config.yaml
model: "sound classifier"
dataset: "synthesized solo parts of chorales (CocoChorales)"
train_examples: 39062
gain_aug_db: 6
noise_aug: 0.002
n_mels: 40
hop_length: 160
input: "log_mel"
spec_augment: false
win_length: 512
targets: ["instrument"]
num_classes: 13
arch: "conformer"
norm: "layernorm"
hidden_act: "swiglu"
mlp_ratio: 2.67
head_dim: 48
fused_qkv: true
qk_norm: false
layer_scale_init: 0.1
dropout: 0.05
inner_norm: false
moe: "top_k"
drop_path: 0.15
num_experts: 8
moe_every: 2
expert_mlp_ratio: 0.5
experts_per_token: 1
shared_expert: false
subsampling: 2
layers: 12
width: 192
positions: "rope"
kernel_size: 15
loss: "cross_entropy"
residual_init: "none"
optimizer: "adamw"
learning_rate: 0.0018
beta1: 0.9
beta2: 0.95
eps: 1e-06
cautious_weight_decay: true
max_steps: 3400
batch_size: 64
epochs: 5.6
lr_schedule: "step"
warmup_steps: 170
weight_decay: 0.3
Rows from block 5 of a small sound classifier, named by matrix and row number. Rows with one number within an expert belong to one neuron, the router's apart. Each number is 128 + 32 x the weight over its row's rms, rounded and kept within 0 to 255. All counts start at 0.
Before each expert's rows are labels from the 100 clips, of 14976, where the router gives the expert most weight on average: "loudest" is the band of the loudest frequency at the time of the peak; "responds to" is what is common among them. Only what is clearly more common there than usual is listed. The data: synthesized solo parts of chorales (CocoChorales).
# router: router (model.blocks.5.mlp.router.weight, 8x192), inputs 96-191
# gate: expert gate (model.blocks.5.mlp.gate, 8x96x192), inputs 96-191
# up: expert up (model.blocks.5.mlp.up, 8x96x192), inputs 96-191
# down: expert down (model.blocks.5.mlp.down, 8x192x96, transposed), outputs 96-191

# expert 7
loudest: 250 to 500 Hz
responds to: instrument: violin; note B4; double bass
router.7 [108  81  61 132 124 172 120 115 111 154 109 185 193  95  92  63 145 125 126  74 161  84 120 124 103 139  77 106 182 135 146 134 148 103 106 198 109 156 110 128 135  53 168 145 127 100  76 186 105  93 126 165 136 168  90  87 154 151 116 207 137 158 100 184 203 116  96 102 108 109 153 147  89 122 136 150 183  75 196 145 129 140  94  89 117 155 122 158 151 102 124 118 168 112  94 146]
gate.10 [ 57 146 177 124 117 143  64 135  89 121 169  97 133  86 148 129 131 146 143 112 123 115 157 140 121 122 159 151  97 137 162  97 149 114  86  82 140  89 104 193 146 107 128 133 124 119 134 144 135 148 117 126 107 118 121 100 227 105  98  93  83  89 116 167  67 110 127 120 102 118 215 224 105 184 122 161 147 166 110 113 130 131 229 184 136 151 145 117 167  68 117  84 106 112 129 146]
up.10 [ 81 187 184 206 153 156 134 105 146 134 130  87  78 114 124 144 155 151 155  95  94  83 128 142 107 105 141 140 112 117 156 116 144 105 103 110 159  92 107 177 229  89 126 138 108 106 148 137 127 136 130 132 104  94 132 126 207 124 139  78  90  87 106 159  80 155  93  89 135 135 128 186 127 192 100 146 158 183  73 173 144 149 181 181 150 152 110 179 181 110  75 104 134 105 156 181]
down.10 [ 75 112 165 129 191  84 121 139 106  74 184  85 143 145 140 139 126 134 161 143 151 112  55 125 197 158  84 122 140 123 144 107 116 200 169  96 180 168  66 128 114 174 121 150 189 121 139 130 150 198 139 160 145 152 150 119 169 169 111 150 163 148 125 133 155 143 122 149 144 143 141 134 131 127 155 136 106 134 124 144 202 113 168 182 142 173 131  89 151 156 145 155 152  80 146 128]
gate.11 [119  91  91 117 124 179  96 108 170 153 142 178 175 160 132  88 104  95 189  83 153  65 109 111  82 117  65 162 129 133 174  98 146 134 112 195 163 253 129 140 122 107 184 128  76 131 121 171 126 147 154  88 135 168  91 111 152 112 110 166 171 110 115 128 146 206  86 144 138 102 115 134 130  94 121 101 178 134 175 128 129  81 104 143  94 112 161 142 120 138 114 170 154 104 120 119]
up.11 [137 166 148 141 117  80 184 134  77 134 122  62  79  79 146 180 121 175  89 160 127 198 150 138 151 121 176 109 100 115  98 175  97 117 141  75  99  41 123 129 140 170  64 151 157 130 151  93 120 137  89 156 149  94 155 161 119 124 175  91 104 149 117 121  94  45 180 121  78 151 166 109 104 138 152 157  86 136  65 113 145 182 154 119 156 141 117 120 138 134 156  85  74 165 136 139]
down.11 [104 111 180 157 117  76  98 131 141  98 157 115 139 127 113 100 162 145  68 134 137 159 108 128 153 141 129 114 111 121 147 162 122 102 141 133 154 104  82 119 146  97  81 166 138 134  87  91 113  95  94 175 144 190 147 145 132 136  99 127 130  98  88 168 106 135  78 115 109 147 151 155  98 112 186 173 142 117 121  60 125 171 134  93  80 166 128 140 119 122 124 140 119 121  87 166]
gate.12 [136 100 125 149 123 189 113 132 203 170 136 177 167 135 113 114 154 116 171  78 117  68 154 105  95 141  70 175 141 110 200  86 133 122 126 192 137 227 156 121 126  75 213 112  91 119 101 156 117 117 170  89 150 158  91 100 125 155  70 153 177 114 105 114 143 205 114 128 175 120  77 162 121  76  96 115 189 132 188 124 107 106 116 112  77 122 125 124 126 129  96 164 146  75 104 145]
up.12 [129 156 154 115  87  55 157 145  91 117 168  55  90  74 136 192 109 151  89 147 108 202 134 178 157 113 189 149 132 117  69 158 139 136 143  67 113  33 125 131 107 164  87 142 173 141 128  81 147 128  71 141 118 105 153 144 133 145 163  93  88 155 115 148  76  58 140  93 115 135 169 125  93 146 147 171  73 152  54 122 126 157 171 121 153 139 107 126 138  95 155  64  84 186 157 130]
down.12 [111 149 171 173 128  96  97 130 146  66 155 146 152 137 146  48 168 143  89 113 138 116 102 137 151 140  99  71  75  80 129 169 165  96 149 167 107  91 111 123 159 128 105 172 121 132 120 126  99 112 112 144 117 191 145 134 129 167 102 174 130  98 121 170 117 120  85 121 105 112 135 124 104 103 172 157 105 108 141  74 121 166 141  47  97 164 130 104 129  84 121 133 102 120 108 129]
gate.13 [154 138 115 111 129 209 130 129 149 152 107 205 153 158 154  90 123 120 135 127 117  29 125 144  88 130  98 140 109  74 175  71  98 125 127 152 188 240 129 142 123 122 173 122  80 147 127 156  79 103 131  66 126 136 101 126 131 107 119 189 149 132 162 118 177 206  96 137 154 144  82 138 184 106  99 135 181 115 156 153 123 109 125 121 100  98 169 111 156  92 124 160 114  70 141 123]
up.13 [121 136 120 141 103 226 130 152 175 139 134 175 193 163 118  44 137 128 151 123 116  44 155  93 122 120  89 147 168  84 167  78 153 135 123 146  96 191 109 133 109 110 112 128  99 109 173 162 101  89 159  76 112 132 153 118 102 134  82 149 120 110 133  86 210 157 127 130  98 162  95 149 164 105 136 136 194 103 219 158 149  77 101 111  61 163 121 126 133 148  82 163 140 126 130  99]
down.13 [151 124  49  92 193 181 113  74 182 166 101 158 141 112 130 135 102 129 141 156 143  97 190 103 111  79 169 125 144 177  79 113 121 181 122 118 133 151 157 114 174 148 146  87  88 136 164 129 157 140 146  97  76  19 137 134 140 131 125 105 138 141 175 131 129 107 161 139 129 141 154 115 139 149 131 116 135 180 128 145 119  72 137 160 174 151 109 135 137 152 103 102 135 153 144 121]
gate.14 [108 175 146 163 146 168 116 147 137  86 160 178 153 143 204 145 126 156 127 154 169  51  88 107  96 142 106 153 129 163 108 131 116 124 134 159 150 177 140 119 142 102 154 113  95 165 145 130 146 125 174 120  69 196 147 159 151 129 133 211 170 127 132 160 145 175 118 126 170 148  67 123 139  91 123 159 171 112 130  94  98  92  95 119 101 125 131 128 141 173 142 156 144 120 128  87]
up.14 [104 115 147  77 192  78  82 142 134 179 182  82 104 114  64 117 176 135 112 118 125 156 135 133 150 101 171 131  60 120 125 106 152 151  51 122  89  52 104 123  77 145  63 108 131 155 108 129 140 166  74 198 171 110 125 158 108 141 130 127 115 138 140 151  83 113 118  94 135 154 117  49 123 161  80 154 100 142 112 118 136  94 174  95 235 110  92 124  84 101 148  95 145 148 134 131]
down.14 [118 176 163 122  82  98 166 131 132 122 107 176 134 145 137 102 146 110 146  72 163 136 129 138 147 151  99 118 116 137 105 184  69  96 144 103 123 102 137 140  96 153  88 138 163 146  61 108  75 119 174 176 104 120 147 135  67 174 141  86 126 102 126 128 108 106  49 137 172  85 184  98  86  56 145 151 101 138  93 110 145 150 122  88 104  93  76 118 130 104 150  84 179 103 173 101]

# expert 0
loudest: 1000 to 2000 Hz
responds to: oboe; note A4; note G#4
router.0 [103 144 151 153 219 118 137 145 112 159 179 124 110 112 115 102 120 196 126 125 185 159 159 127 150 160 120 129 133 118 169 173 137  79 134 145 128 131 127 108 119  89  78 119 111 180 120 136 108 187  79 163 133 114 130  87  59 127 123 139 132 124 125 109  78 180 157  67 141  71 146  86 121 112 132  74 115 102 114 153 169 112 134 135 194 137  85 135  91 157  65 131 108 164 130 113]
gate.10 [145 151 141 125 116  83 122  88  97 172 127 118 150 155 139 122 251 131 112 134 137 159 211 127 121 101 112 116  71 141  80 105 149  72 186  66  89 129 116 107 138 143 123 132 102 138 116 124 116 156 112 168 136 101 146 135 110 115 106 134  76 133  81 142  74  74 135  79 133 149  83 102 102 157 145 153 166 177 166 145 130 146  96 115 101 165 138 176 124 121 181 177 113 168 115 140]
up.10 [ 94 159 150 108 147 103 106 156  61 125 155  43 180 124 105 117 187 122 106 138 130 166 176  93 143 126  85 116  67 113 140  93 203 109 144 154  96 136  72 116 134 156  49 123 118 125 116 132 113 154  41 128 129 104 156  73 150 154  48 186  71 108 132 130  68 116 139 138  92 170 121 108 143 131 149 166 101 135 144 107 150 153 127 120 108 131 151 133 141 111 128 211  95 155 119 152]
down.10 [136  98  96  77 117 148 121 140  88 154 143  89  99 128 134 184 180  91  99 170 112 101 199 137  88  47 103 139  40 135 160 127 210 118  88 127 134 101  84 126 198 177 128 110 158 124 142 136  96 134 155 161 176  86 134 128 188 144  93 149 105 118 137 151 109 130 155 123 141 229 169 213 130 140 169 142 113 138 149  91 139 162 135  92 128 116 139 114 164 134 116 128 119 139 112 155]
gate.11 [209 124 163 136  96 157 120 163 144 102  96 127  93 152 176 108 145 138 145  84 109 122 148 141  94  92 124 148  75 103  85 178 131 108 119 170 149 118 122 161 139 124 133 100 118  53  87 138 167 117  75  96 168 126 116 138  92 209 163 150 108 152  62 127 196 139 135 177 151  92 152 101 160 135  96 156 110 137 100 122 110 143  68 159 142 170  62 146 126 136 146  73  82 113 155 159]
up.11 [156 135 100 127 118 117  93  77 144 131  99  77 151 178 196  70 168  91 178 150  55 162 126 127 118 108 141 106 165  92  89  98  99 147 103 117 113 150 140 111 144  73 166 138 114  90 139 169 170 124 125 111 175 170  87 199 119 141 113 146 147 108 125 150 106 175 111 130 181  67 133 114 143 154 123 198 158 183 127 216 120  99  69 151 133 149  61  77 101 100 152 186 139 126 143 170]
down.11 [155 113  70  99 119  59 109  82 123 162  85 148 136 130 114 128  87 152 155 126 144 124 123 147 137 134 121 146 106 144 135 125 140  98 165 122  88 180  87 134  79 127 178 119 196 162 107 162  95 147  78 109  52 124 144  94  99 108  84 121 100 102 148  95 103 129 100 135 121 111 112 116 171 132 136 141 101 124 218 132 137 121  99  72 145 181 104 171  88  63 168 199 159 176 131  81]
gate.12 [107 115 108 115 171 130  95 115 120 118 157 127  89 110 160 191 135 151 119  99 177 133 108 138 174 159  92 154 187 184 170 162 130 114 106 184 134 154  93  86 103 111 104  96 110 131 111 130 146 161 187 101 112 112 126 124 144  88 118 102 173 144 142 103 159 225 155 184 137  93 131  92 163 134 139 117  81 134 150  87 142 149 104 168 175 131 142 200 102 149 138 156 198  96 147 116]
up.12 [111 152 142 127 137 127 128 150 130 110 127 121 157 158 144  64 135 114 131 100 128 173 114 125 104  89 170 154  92 102 157 139 123 151 171 147 108  92 123 126  97 133 128 137 107 104  98 139 108  39  49 182 116 210 150  92  96 125 129 149  55  93 109 134  96  86  99  88 112 186 112 122  73 133 125 138 138 139 126  90 147 133 159 136 136 115  68  53 127 107 137 104 113 150 114 144]
down.12 [139 140 215 132 167  57 144 172  97  60 127  69 115 131 145 121 127 148 103  95 151  95 110 112 189 155 104  57 110 161 140 178 109  99 135 123 113  94 144  95 136 145 116 175 141 153  79 126 120  92 106 132 149 129 158 114 134 161  91  77 118 140  88 132 165 110 141 130  77  89 150 114 131 117 189  68 105 158  70  89 152 161 168 128 117 150 142 135 140  50 128 113  41 115  72 179]
gate.13 [135 134 147 118 149 131 103 101 149 128 147  97 108 130 155  94 199 151 128  79 151 191 139 112 114  95 108 106 148 139 175  82 100  81 163 120 154 167 177 105  68 106 152 175 142 103 125 185 138 117  99  64 131 147 166 115 113  88  70 149 135 148 142 123 116 152 135 126 134 102 159  88 119 123  95 162 128 202  71 147 141 144 106  82 115 101  47  37 132  87 173 140 160 145 136 134]
up.13 [ 95 153 106  70 164 149 125 150 129  78  91  77 108 109 139 144  85 121 120 104 170 125  41 155 153 151 110 186 120 114 127 137 152 176 132 206 142 143  65 130 158 138 115  87  79 189 126 142 143  77 127 139 135 156 156  76 140 144 112 119 111 126 162 145 126 116 113 128 100 192 136 130 160 140 115 122 114  22 137 107 128 132 129 130 163 152  87 160 132 177  92 145 101 130 145  71]
down.13 [116 110 145 211 148 105 132 130 119  53 164 105  94 107 132 107 100 119 129 102 155  76 100 125 147 131 124  96 125 130 154 149 118 159 150 172 183 130  77 148 146  36 130 105  83 108 187 122 127  68 101 111 149 178 155  99 154 125 164 126 122 131 136 115 114 133 166 130 137  85  88 184  90 106 107 123  81  80  76 126 110 160 157 156 139 144 125  94 116 109 119 132 120  86 134 110]
gate.14 [159 145 107 108 185 141 102 148 109 109 141 133 128 121 186  86 123 113 171 173  83 183  89 118 113 105  84  78  82 112 174 176 115 111 131  76 124  83  84 161 155 138 166 185  72 120 130 140 143 151 108 140 163 137 133 151 124 104 134 106 124 122  78 191 127  78 153 133 175 110 143 130 131 190 123 183 144 142 108 157 184  75 185 163 130 132 151  84 142 118 170  94 140 115 128 210]
up.14 [ 65 123 111 152  81 198 136  99 152 186  86 164 202 188 149 143 198 144 125 114  97 160 182 140 136 122 173 180 155 135 128 131 119 148  87 103 123 102  87 125  87 145 115  82 163  96 125 183  91 148 186 141 152  92 103 131 102 161 111 123 116 103  88 175 136 106  60 115 172 126  94 108  90 116 108 103 170  97 141 139 139 158 140 101 158 148  83 155 120 134 114 121 173 150 147  98]
down.14 [116 141  86  80 125 181 104 134 157 135 124 100 130 153 128 124 111 148 151 119 157 190  96 122 113 100 106 210 144  64 128 130 174 189 147 133 115 166 124 148 155  96  95  93  80 120 105 109 131 230 121 101 140 177  98 113 114 138 149 142  99  92 128 106 146 109 140 154 162 166  97  65 198  59  86 153  62 112 127 108 114 119 137 139  98 157 111 153 134 167  96 153 145  87 109  91]

# expert 3
loudest: 500 to 1000 Hz; 1000 to 2000 Hz
responds to: trombone; note E4; note F4; note F#4
router.3 [107 126  91 168 146 129 103  87 114 210 137 159 145 152 191 128 130 114 122  85  64 135 142 166 157 104 179 114  92 111 146 124  75  56  73  82 115 107 111 104 109 162 117 124 211 113 139 118 122 103 103 107 134  98  94 193 110 118 100 153  90 178 183 189 125 149 148 104 140 173 167 141 162  93 158 141  94 197 108 182 154 161 183 123 137 116 120 118 114 119 176 123  91 153 130 151]
gate.5 [101 102  78 175 119 142 151 102 144 159 105 187  99 129 119  85 193 142 121 136  86  68 132  89 150 160 145  67 124 148  82 212  76  81 102 142 140 100 152 145 113 129 121 151 164  47 151 106 141 100 191 144  90 201  96 161  98 107 172 172  92 108 143 175 167 176 126 121 185  98 168 187 138  96 134 112 155 192 154 161 118 159 163  77 166 118 100 139  81 114 147  84 117 149  74 131]
up.5 [165 138 178  89 158 142  92 169 103  70 170  52 164 112 142 175  65 122 120 110 171 176 124 163 120 135 112 196 112 132 155  22 182 149 155 114 118 139 116 131 142 110 135 118  97 184 107 136 120 172  64 140 153  30 164  96 166 126  85  82 168 128  92  94  83 113 130 108  90 155 115  96 118 176 172 116 124  81 137 108 162  84 108 165 112 107 158 121 165 134 145 134 148 112 145 145]
down.5 [137 149 181  53 104  90 122 139 111  77 102 132 158 140 154 167  89 116 148 114 154 140  91 153 166 121 106 150 181  78 156  88 191 125 145  66 138 114  83 150 157 133 140 186 136 125 106 139 158 157 112  72 130  92 162  98 143 111 105 101 121 148  86 104  98 156 135 138 136 155  98 150 126 188 154 150  81  90 165 135 152 140 108 167  81 179 149  94 147 124  82 172  99 115 119 160]
gate.6 [174 167 128 152  97 153 138 105 157 133 130 134 152 151 119 173  64  83 178 140 131 204 113 156 101 129 131 137 151  75 149  92 230 193 152 117 117 178 121 122 154 152 155 138 126 156 116 153 105 139  39  81 138 120 141 117 182 147 108 117 119 142 125 174 167 128 174 146 104 158  51  71 124 109 132 195 143 128 127 126 145  65 133 147 113 136 166 144 192 148 132 206 123 159 153  69]
up.6 [114 149 116 176 119 166 149  75 124 143  59 150 159 158 109 147  60 126 148 135 134 221 144 179 121 148 145 124  84  98 117 106 187 142 134 131 148 166 149 167 150 211 172 151 160 165 150 151 115 120 108 120 124 160 113 150 177 168 130 125 141 104 114 144 134 148 156 154 135 143  86  61 164 102 140 106 106  91 130 111 163  92 139 120  95  89 150 133 143 171 124 144  89 130  84 117]
down.6 [137 141 141 103  71 116 193 176 126  84  75  49 100 138 135 148  67 144 117  91  82 136 134 190 183  89 151  99 165 129 109  76 117 118 133  90 146 150 147  93 137 112 127  68 133 182  27 169 145 127 124  95 157 123 142 149 146 190 124  99 185  96 131 148 116 115 127 136 107 126 123 147  83  95 142  97  71  65  98 128 121 102 114 146 139 158 189 114 131 146 105 169 135 124 153 141]
gate.7 [119 136 125 144 104 158  77  93 159 215 135 142 162 108 104 173 148  79 167  43 122 140 106 127  89 136 125 152  66 126 136 158 224 190  72 123  96 183 161 147 145 149 146  94 126 147  87 127  74 175 126 165 100 102  80 108 145 163 121 151 159 103  52 112  97 155 131 137  97 117 148 117 121  70 157 121 119  84  72 154 139  73 122 125 136 122 159 132 160 148 135 113 103 142 118 117]
up.7 [134  95 196 110 135 160 116 139  64  93 141 129  80  96 132 150 195 153 108 168 137 194 139  99  93 130 135  93 150 128  76 130  99 123 145 124  99 133 114 103  87 113 101  95 177 146 119 138 144 113  85 130  99 125 123 124 114 144 125 100 152 114 111  81  88 160 229 121 125 123 121 177 158 166 134 147 130 118 125  97  80 161  58 169 111  58 160 145 116 122 115 125 128 131 141 161]
down.7 [139 176 154 144 145 166 130 138 156 110 122 125  74 159 126 148 151 141  82 100 183 122 147 105  99 123 142 147 157 213 201 119 109 131 136  90  97 131 147 111 118 159 144 182  91 152 110 136 214 205 162 133 126  77 141  81 105 140 165 182 128  67 131  85 113 117  70 121 133 144  85 127 195 111 121 129 172 175 146 120 131 147 137 177 108 148  99 101  59 140 116 124 146 113  60 138]
gate.8 [102 112 127 135 125 103 160 220  99 125 130 168 106 102 152 125 122  99  90  76  60 113 144 138 139  96 130 140 208 169 121 154 110 182 118 106 115 130 115  88 113 126 109 137 151 104 130 100 135 106 160 147 136 128 129 125 138 147 174 126 115 131 189  71 182  60  45 136 110 196  73 124 150  84 137 148 115 116 109 114 138 148 147 150  90 125  97 133 133 197 134  74 149 105 172 146]
up.8 [ 97 123 116 114 147 127 104 127 147  71 127 118 153 127 131  80 141  91 112 114  69 148 114 156 143 111 102 134 155 188 123  91 135 140 186 111 117 175 106 116 108  61 151  91 101  65 134 130 132 145  97  74 212 147 165  82 118 123 104 116 134 128 121  91 123 104 161  99 104 119  73  56  95 194 115 133  72 121 172 122 101 151  78 141 102 145 148 100 125 112 147 120 145 191  91 105]
down.8 [140 111 162 105 133  88 190 110 158 108 126 164 113  92 132 150  40 121 138  69 143 137 115 151  76 105 121 125 185 145 164  94 179 172  89 136 105 101  95 137  88 129  74 150  98 156  75  87 122 148 113 142 130 127 183 122 154 140 181 131 126 120 152 150 100 144 120 108 147 160 103  97  93 155 125 183 153 110 117 138 143 146 134 192  55 146 141  80  74 134 140 159 154  90 148 180]
gate.9 [149 182 140 106 137  90  84 146 125 162 119 106 171 164  98 164 132 175 144 133 158 161 191 124 140 116 115 104 161 145 171 126 158 111 150 188  93 174 159 116 122 177 122 157 127 197 148 167 157 146 128  80 143 148 115 164 154 149  84  18  97 160 163 132 154 149 146 134 165 148  23  44 103  70  97 130 103 115 189 126 108 126 116 117 104  88 171 155 141  81  85 151 142 126 187 128]
up.9 [114 138 162 208 150 115 152 130 136 153  79 174 123 125 108 159 121 124  90  57 120  80  68 116  76 210  44 117  65 127 117 162 166 143 104 117 124  74  92 147 195 143 120 108  91  45 129 109 117 132 113 172 122 138 127 114 141  82 132 159  96 156 136 136  88 140 111 151 133  50 142 203  95 140 153 140 141 103  84 149 178 132 145 137 158 153  76 139 174 144 175 108 138 126 143 144]
down.9 [ 92 173 133 180 127 170 119  76 128 138 115 155 152 115 168  96 136 140 125 161 118 129  97  67 111 117 166  78 116 111  33 106  95  89 112 157  58 104  67 125 129 146  95 159 174 102 168 140 128 136 121 129 159  56 163 131 171  92 156 137 139 120 165  69 111 115 108 119 140 134 175 111 100 117 147 121 152 149  97 120 107 129  73 156 170 177  64 150 101 127 187  91 150 147 163 139]

# expert 5
loudest: 250 to 500 Hz
responds to: trombone; note B3; note D#4; note C4
router.5 [123 114 100 118 147 100 193  97 141 116 148 129 131  78 148 128 173 133 127 196  82 112 139 145  72  69 121 132  91 184 151 140  79 140 133 152 137  87  72 140 114 115 116 146 119 108 139 155 102 141  97 151 138 129 119 135  67 123 155 153 121 208 181 155  61 120 114 102 133 135 114  98 111 113 101 119  87 168 105 116 103 158 102 126 170 140  95 112  95 186 140 125 101 215 199 178]
gate.10 [116 123 104  68 170  52  94  90  82 156 172  83 187 122 124  88 135  56  96 126 127 149 171 140 122 146 103 102 121 180 131 120 188 113 126 184 174  90 137 111 121 170 144 212 153 189 157 153 175 166 126 131 165 122  99 113 144 154 142 122 147 120 125  85  86 162 143 144  63 106 151 145 127 154  98 153 186 165  98 144 138 119 171 111 125 137 172  90 140 101 162 138 158 168 134 141]
up.10 [157 153  91 172 139 147 172 162 122 121 128 159 146 132 133 129  90 127 112  34 150 164 166 137  84 106 183 153  98 107 158 155 252 133  82 103 128 140 176 179  88  92 118 145  93 114 155 153 138  91 124  96 131 164 108 122 138 101 107 137 120  68 150 183 157  89 122 126 101 202 153  86 160  84 124 121 132  90  76 145 169 108 116  73  86 170 172 111 104 129 100 126 124 124 131 125]
down.10 [ 98  94  78  95 139 115 123  71 134  95 145 111 118 137 177 172 160  73  88 128  88 156 139 109 120  98  80 164 121 141 109 148 142 171 111 148  34 165 134 150 159 118 139 158 111  96 147  88 103 136 170 144  95  99  91 141 114 121 102 205 124 137 104 209 160 170 114 138 104 147 169  97 154 138 108 107 132 170 100 155 140 123 133 113 150 150  57 166  95 110 158 138 196 116 151 129]
gate.11 [137 169 142 128  85  88 188  76 143 117 116  91 141 180  65 155 129 141 124 119 132 175 115 125 114 137 195 119 200 134 133 109  90 169 114 133 107 126 125 117 198  91 114  98 153 140  85 101 130  91 105 104 119  88 104 171 122 174 168 110  89 112 149  99 160 149 197 156 139  75  94 155 112 130 168 194 143 107 114 141 176 100 132 156 109 157 187 148 128 135 102 142 131  62 178 119]
up.11 [122 132 121 138 145 170  50 156 142 167 146 120 134 197 161 188 138 132 113 153 167 112 116 172 115 123 145 165  70 130 109 126 182 147 107 127 101 118 154 146 176 112  68 168 142 162 147 104 142 115 157 148  40 112 169 131  97 120 110 123 144 139 111 190 106  92 142 161  82 245 117 128 170 114 134 143  74  77 141  67 108 155 118  88 147 125 130  71 142 100  81 101  76  61 135 130]
down.11 [131 126 110 167 135 150 144  96 106 223 138 136 139 131  69 127 118 221 140 135 160  73 120 159 120 167 115 140  88 108  97  98 181  60 114 158 146 162 150 109 128  99 118 136 153 149  52 109 143 199 169 120 204  77  78 138 138  99 147 115 119 123 128 170 142 100 120 144 105 141 152  94 138 131  95 154 158 170 141 145  93 145 127  94 110  72 158 114 114 105 159  97 143 179 141 162]
gate.12 [ 78 125 121 174 135 163 119  94 135 137 143 177 101  81 180 144 186 101 139  85 104 115 140 163 117 116  94 111 146 150 171 117 118 134 186  99 139 177 195 124 103 127 169 123 117  87 112  47 102 153 183  77 145 150  93 135  95  91 133 118 186 138 129  90  94 126  88 147 218  66  91 138  76  94  93  91 139 157 139 179 149 100 118 134 133 117  96 116  99 111 142 172 151 129 120  90]
up.12 [167 113 182  71  78  82 172 129 158 103 102 127 157 170  75 130  79 118  95 162 153  97  96  91 146 159 188 187  90 115  73 131 140  96  89 114  73  79 123 138 130 133  94 131 177 154 154 142 140  93 118 205 122  69 142 147 147 132 148 133 113 108 127 201 165 146 161 122  80 166 175 107 141 119 182 128 109  94 133 122 108 129 163 113 134 182 114 159 156 126  98  73 101 142 114 105]
down.12 [143 154 165 132  88  63  86 162  97  77 191  43 119 138 167 103 188 155 108 126 144 145  90 127 162  81 125  93 140 129 117 153 151 139 110 136  99  88 120 121  93 122 116 163 177 188 108 123 137 115  86 148 116 151 184  99 142 116  80 129  86 118 116 156 101  86 134 134 115 128 144 143  97 173 178 119 149 163 107  70 119 139 198 116  98 168 136 134 115  84  90 102  75 108 119 167]
gate.13 [142 129 132 119 128  85 186 116 138 160  82 125 105 166 161 144 170 116 145 115 156 106 123 171 145 147  75 134  74 126 152 124 176 137 157 178  93 114  82 135 136 154 168 133  92 102 116 108 126 177 120 164 147 124 113  70 151 126  75 178 153 168  94 150  70 118 142 101 183 168 131 102 181 175 138 192 128  92 127 134 153  77  74 119 167 145 149 142 163 195 115 149 116 128 139  64]
up.13 [102 143 128 165 122 147 156 162 116 103 125 143 176 120 124  75  93 129 163 115  96 117 107  66 125  81 124 167 132 121 174 171  77 124 172 166 158 116 104 123  85  58 131 134 160  95 149  84 152  90 131 101  98 173  95 153 130 113 136 124 168 155 128 157 129 142 104 134 127 120 124 135 119 145  65  75 109 214 100 105  96 124 105 184 180 105  76 103 111 146 199 154 187 140 133 104]
down.13 [119  97 105 109  94 129 151 137 162 177  80 158 156 130 139 131 111 124 152 169  84 101 188 115  22 124 115 119 148 207 152 119 198 182 168 152  97 132 147  88 169 141 126 155 109  78 124 133 142 176 119  44 126 133  52 133  70 124 159 159 119 147 121 104 139 122 176 146 151 101 116 106 105 174 100 120 116 119 195 176 149 109 139 121  95 107 156 147 142 112 137 128  86 175 150 133]
gate.14 [119  67  95  82  91 137 131 112 151 124 121 150 133 130 128 172 133 110 106 143 116  95  47 191 108 127  90 175 121  96  93 152  99 161 114 104 116 116 161 112 147 182  52 158 206 101 149 144  72 126 100 117 164 102 161 171 140 144 203 128 146 144 135 156 165 116  63  98 101  62  87 124 133  62 170 152  74 106 158 190 141 112  75  92 131 126  59 172 107 138 102 159  64 116 187 165]
up.14 [154 124 115 159 120  73  55 118 122 132 100 121 121 154 142  84 127  95 152 174 168 140 133  96 114 157 123  74 101  90 130 163 118 135 128 196 133 125 151 193 124 114 142 159  71 152 114 158 111  79  79 121 101 137  90 159 119 103 110  96 129  96  84 107 133 110 192 122 127 131 160 154 225 171 130 118 132 179 121 135  73 185 129 159 102 133 158  99 120 158  80 176 108 101 118  87]
down.14 [ 90 130 100 121 140  58 139 157 147 176 175 125 165 183 129 143 156 194 160 148 128 103 110  92 119  94 181  94 100 163 136 136 122 192 119 104 149 118  74 151  85  78  95 156 168 105 162 128 154 132 120 147 123 112 133 118  95 172 154 133 145 145  89 138 142  27 115 143  64 130 122 135 125  95 168 121  96 106 115  95 183 185 137 146 141  80 167 117  98 154  82 110 197 140 151  80]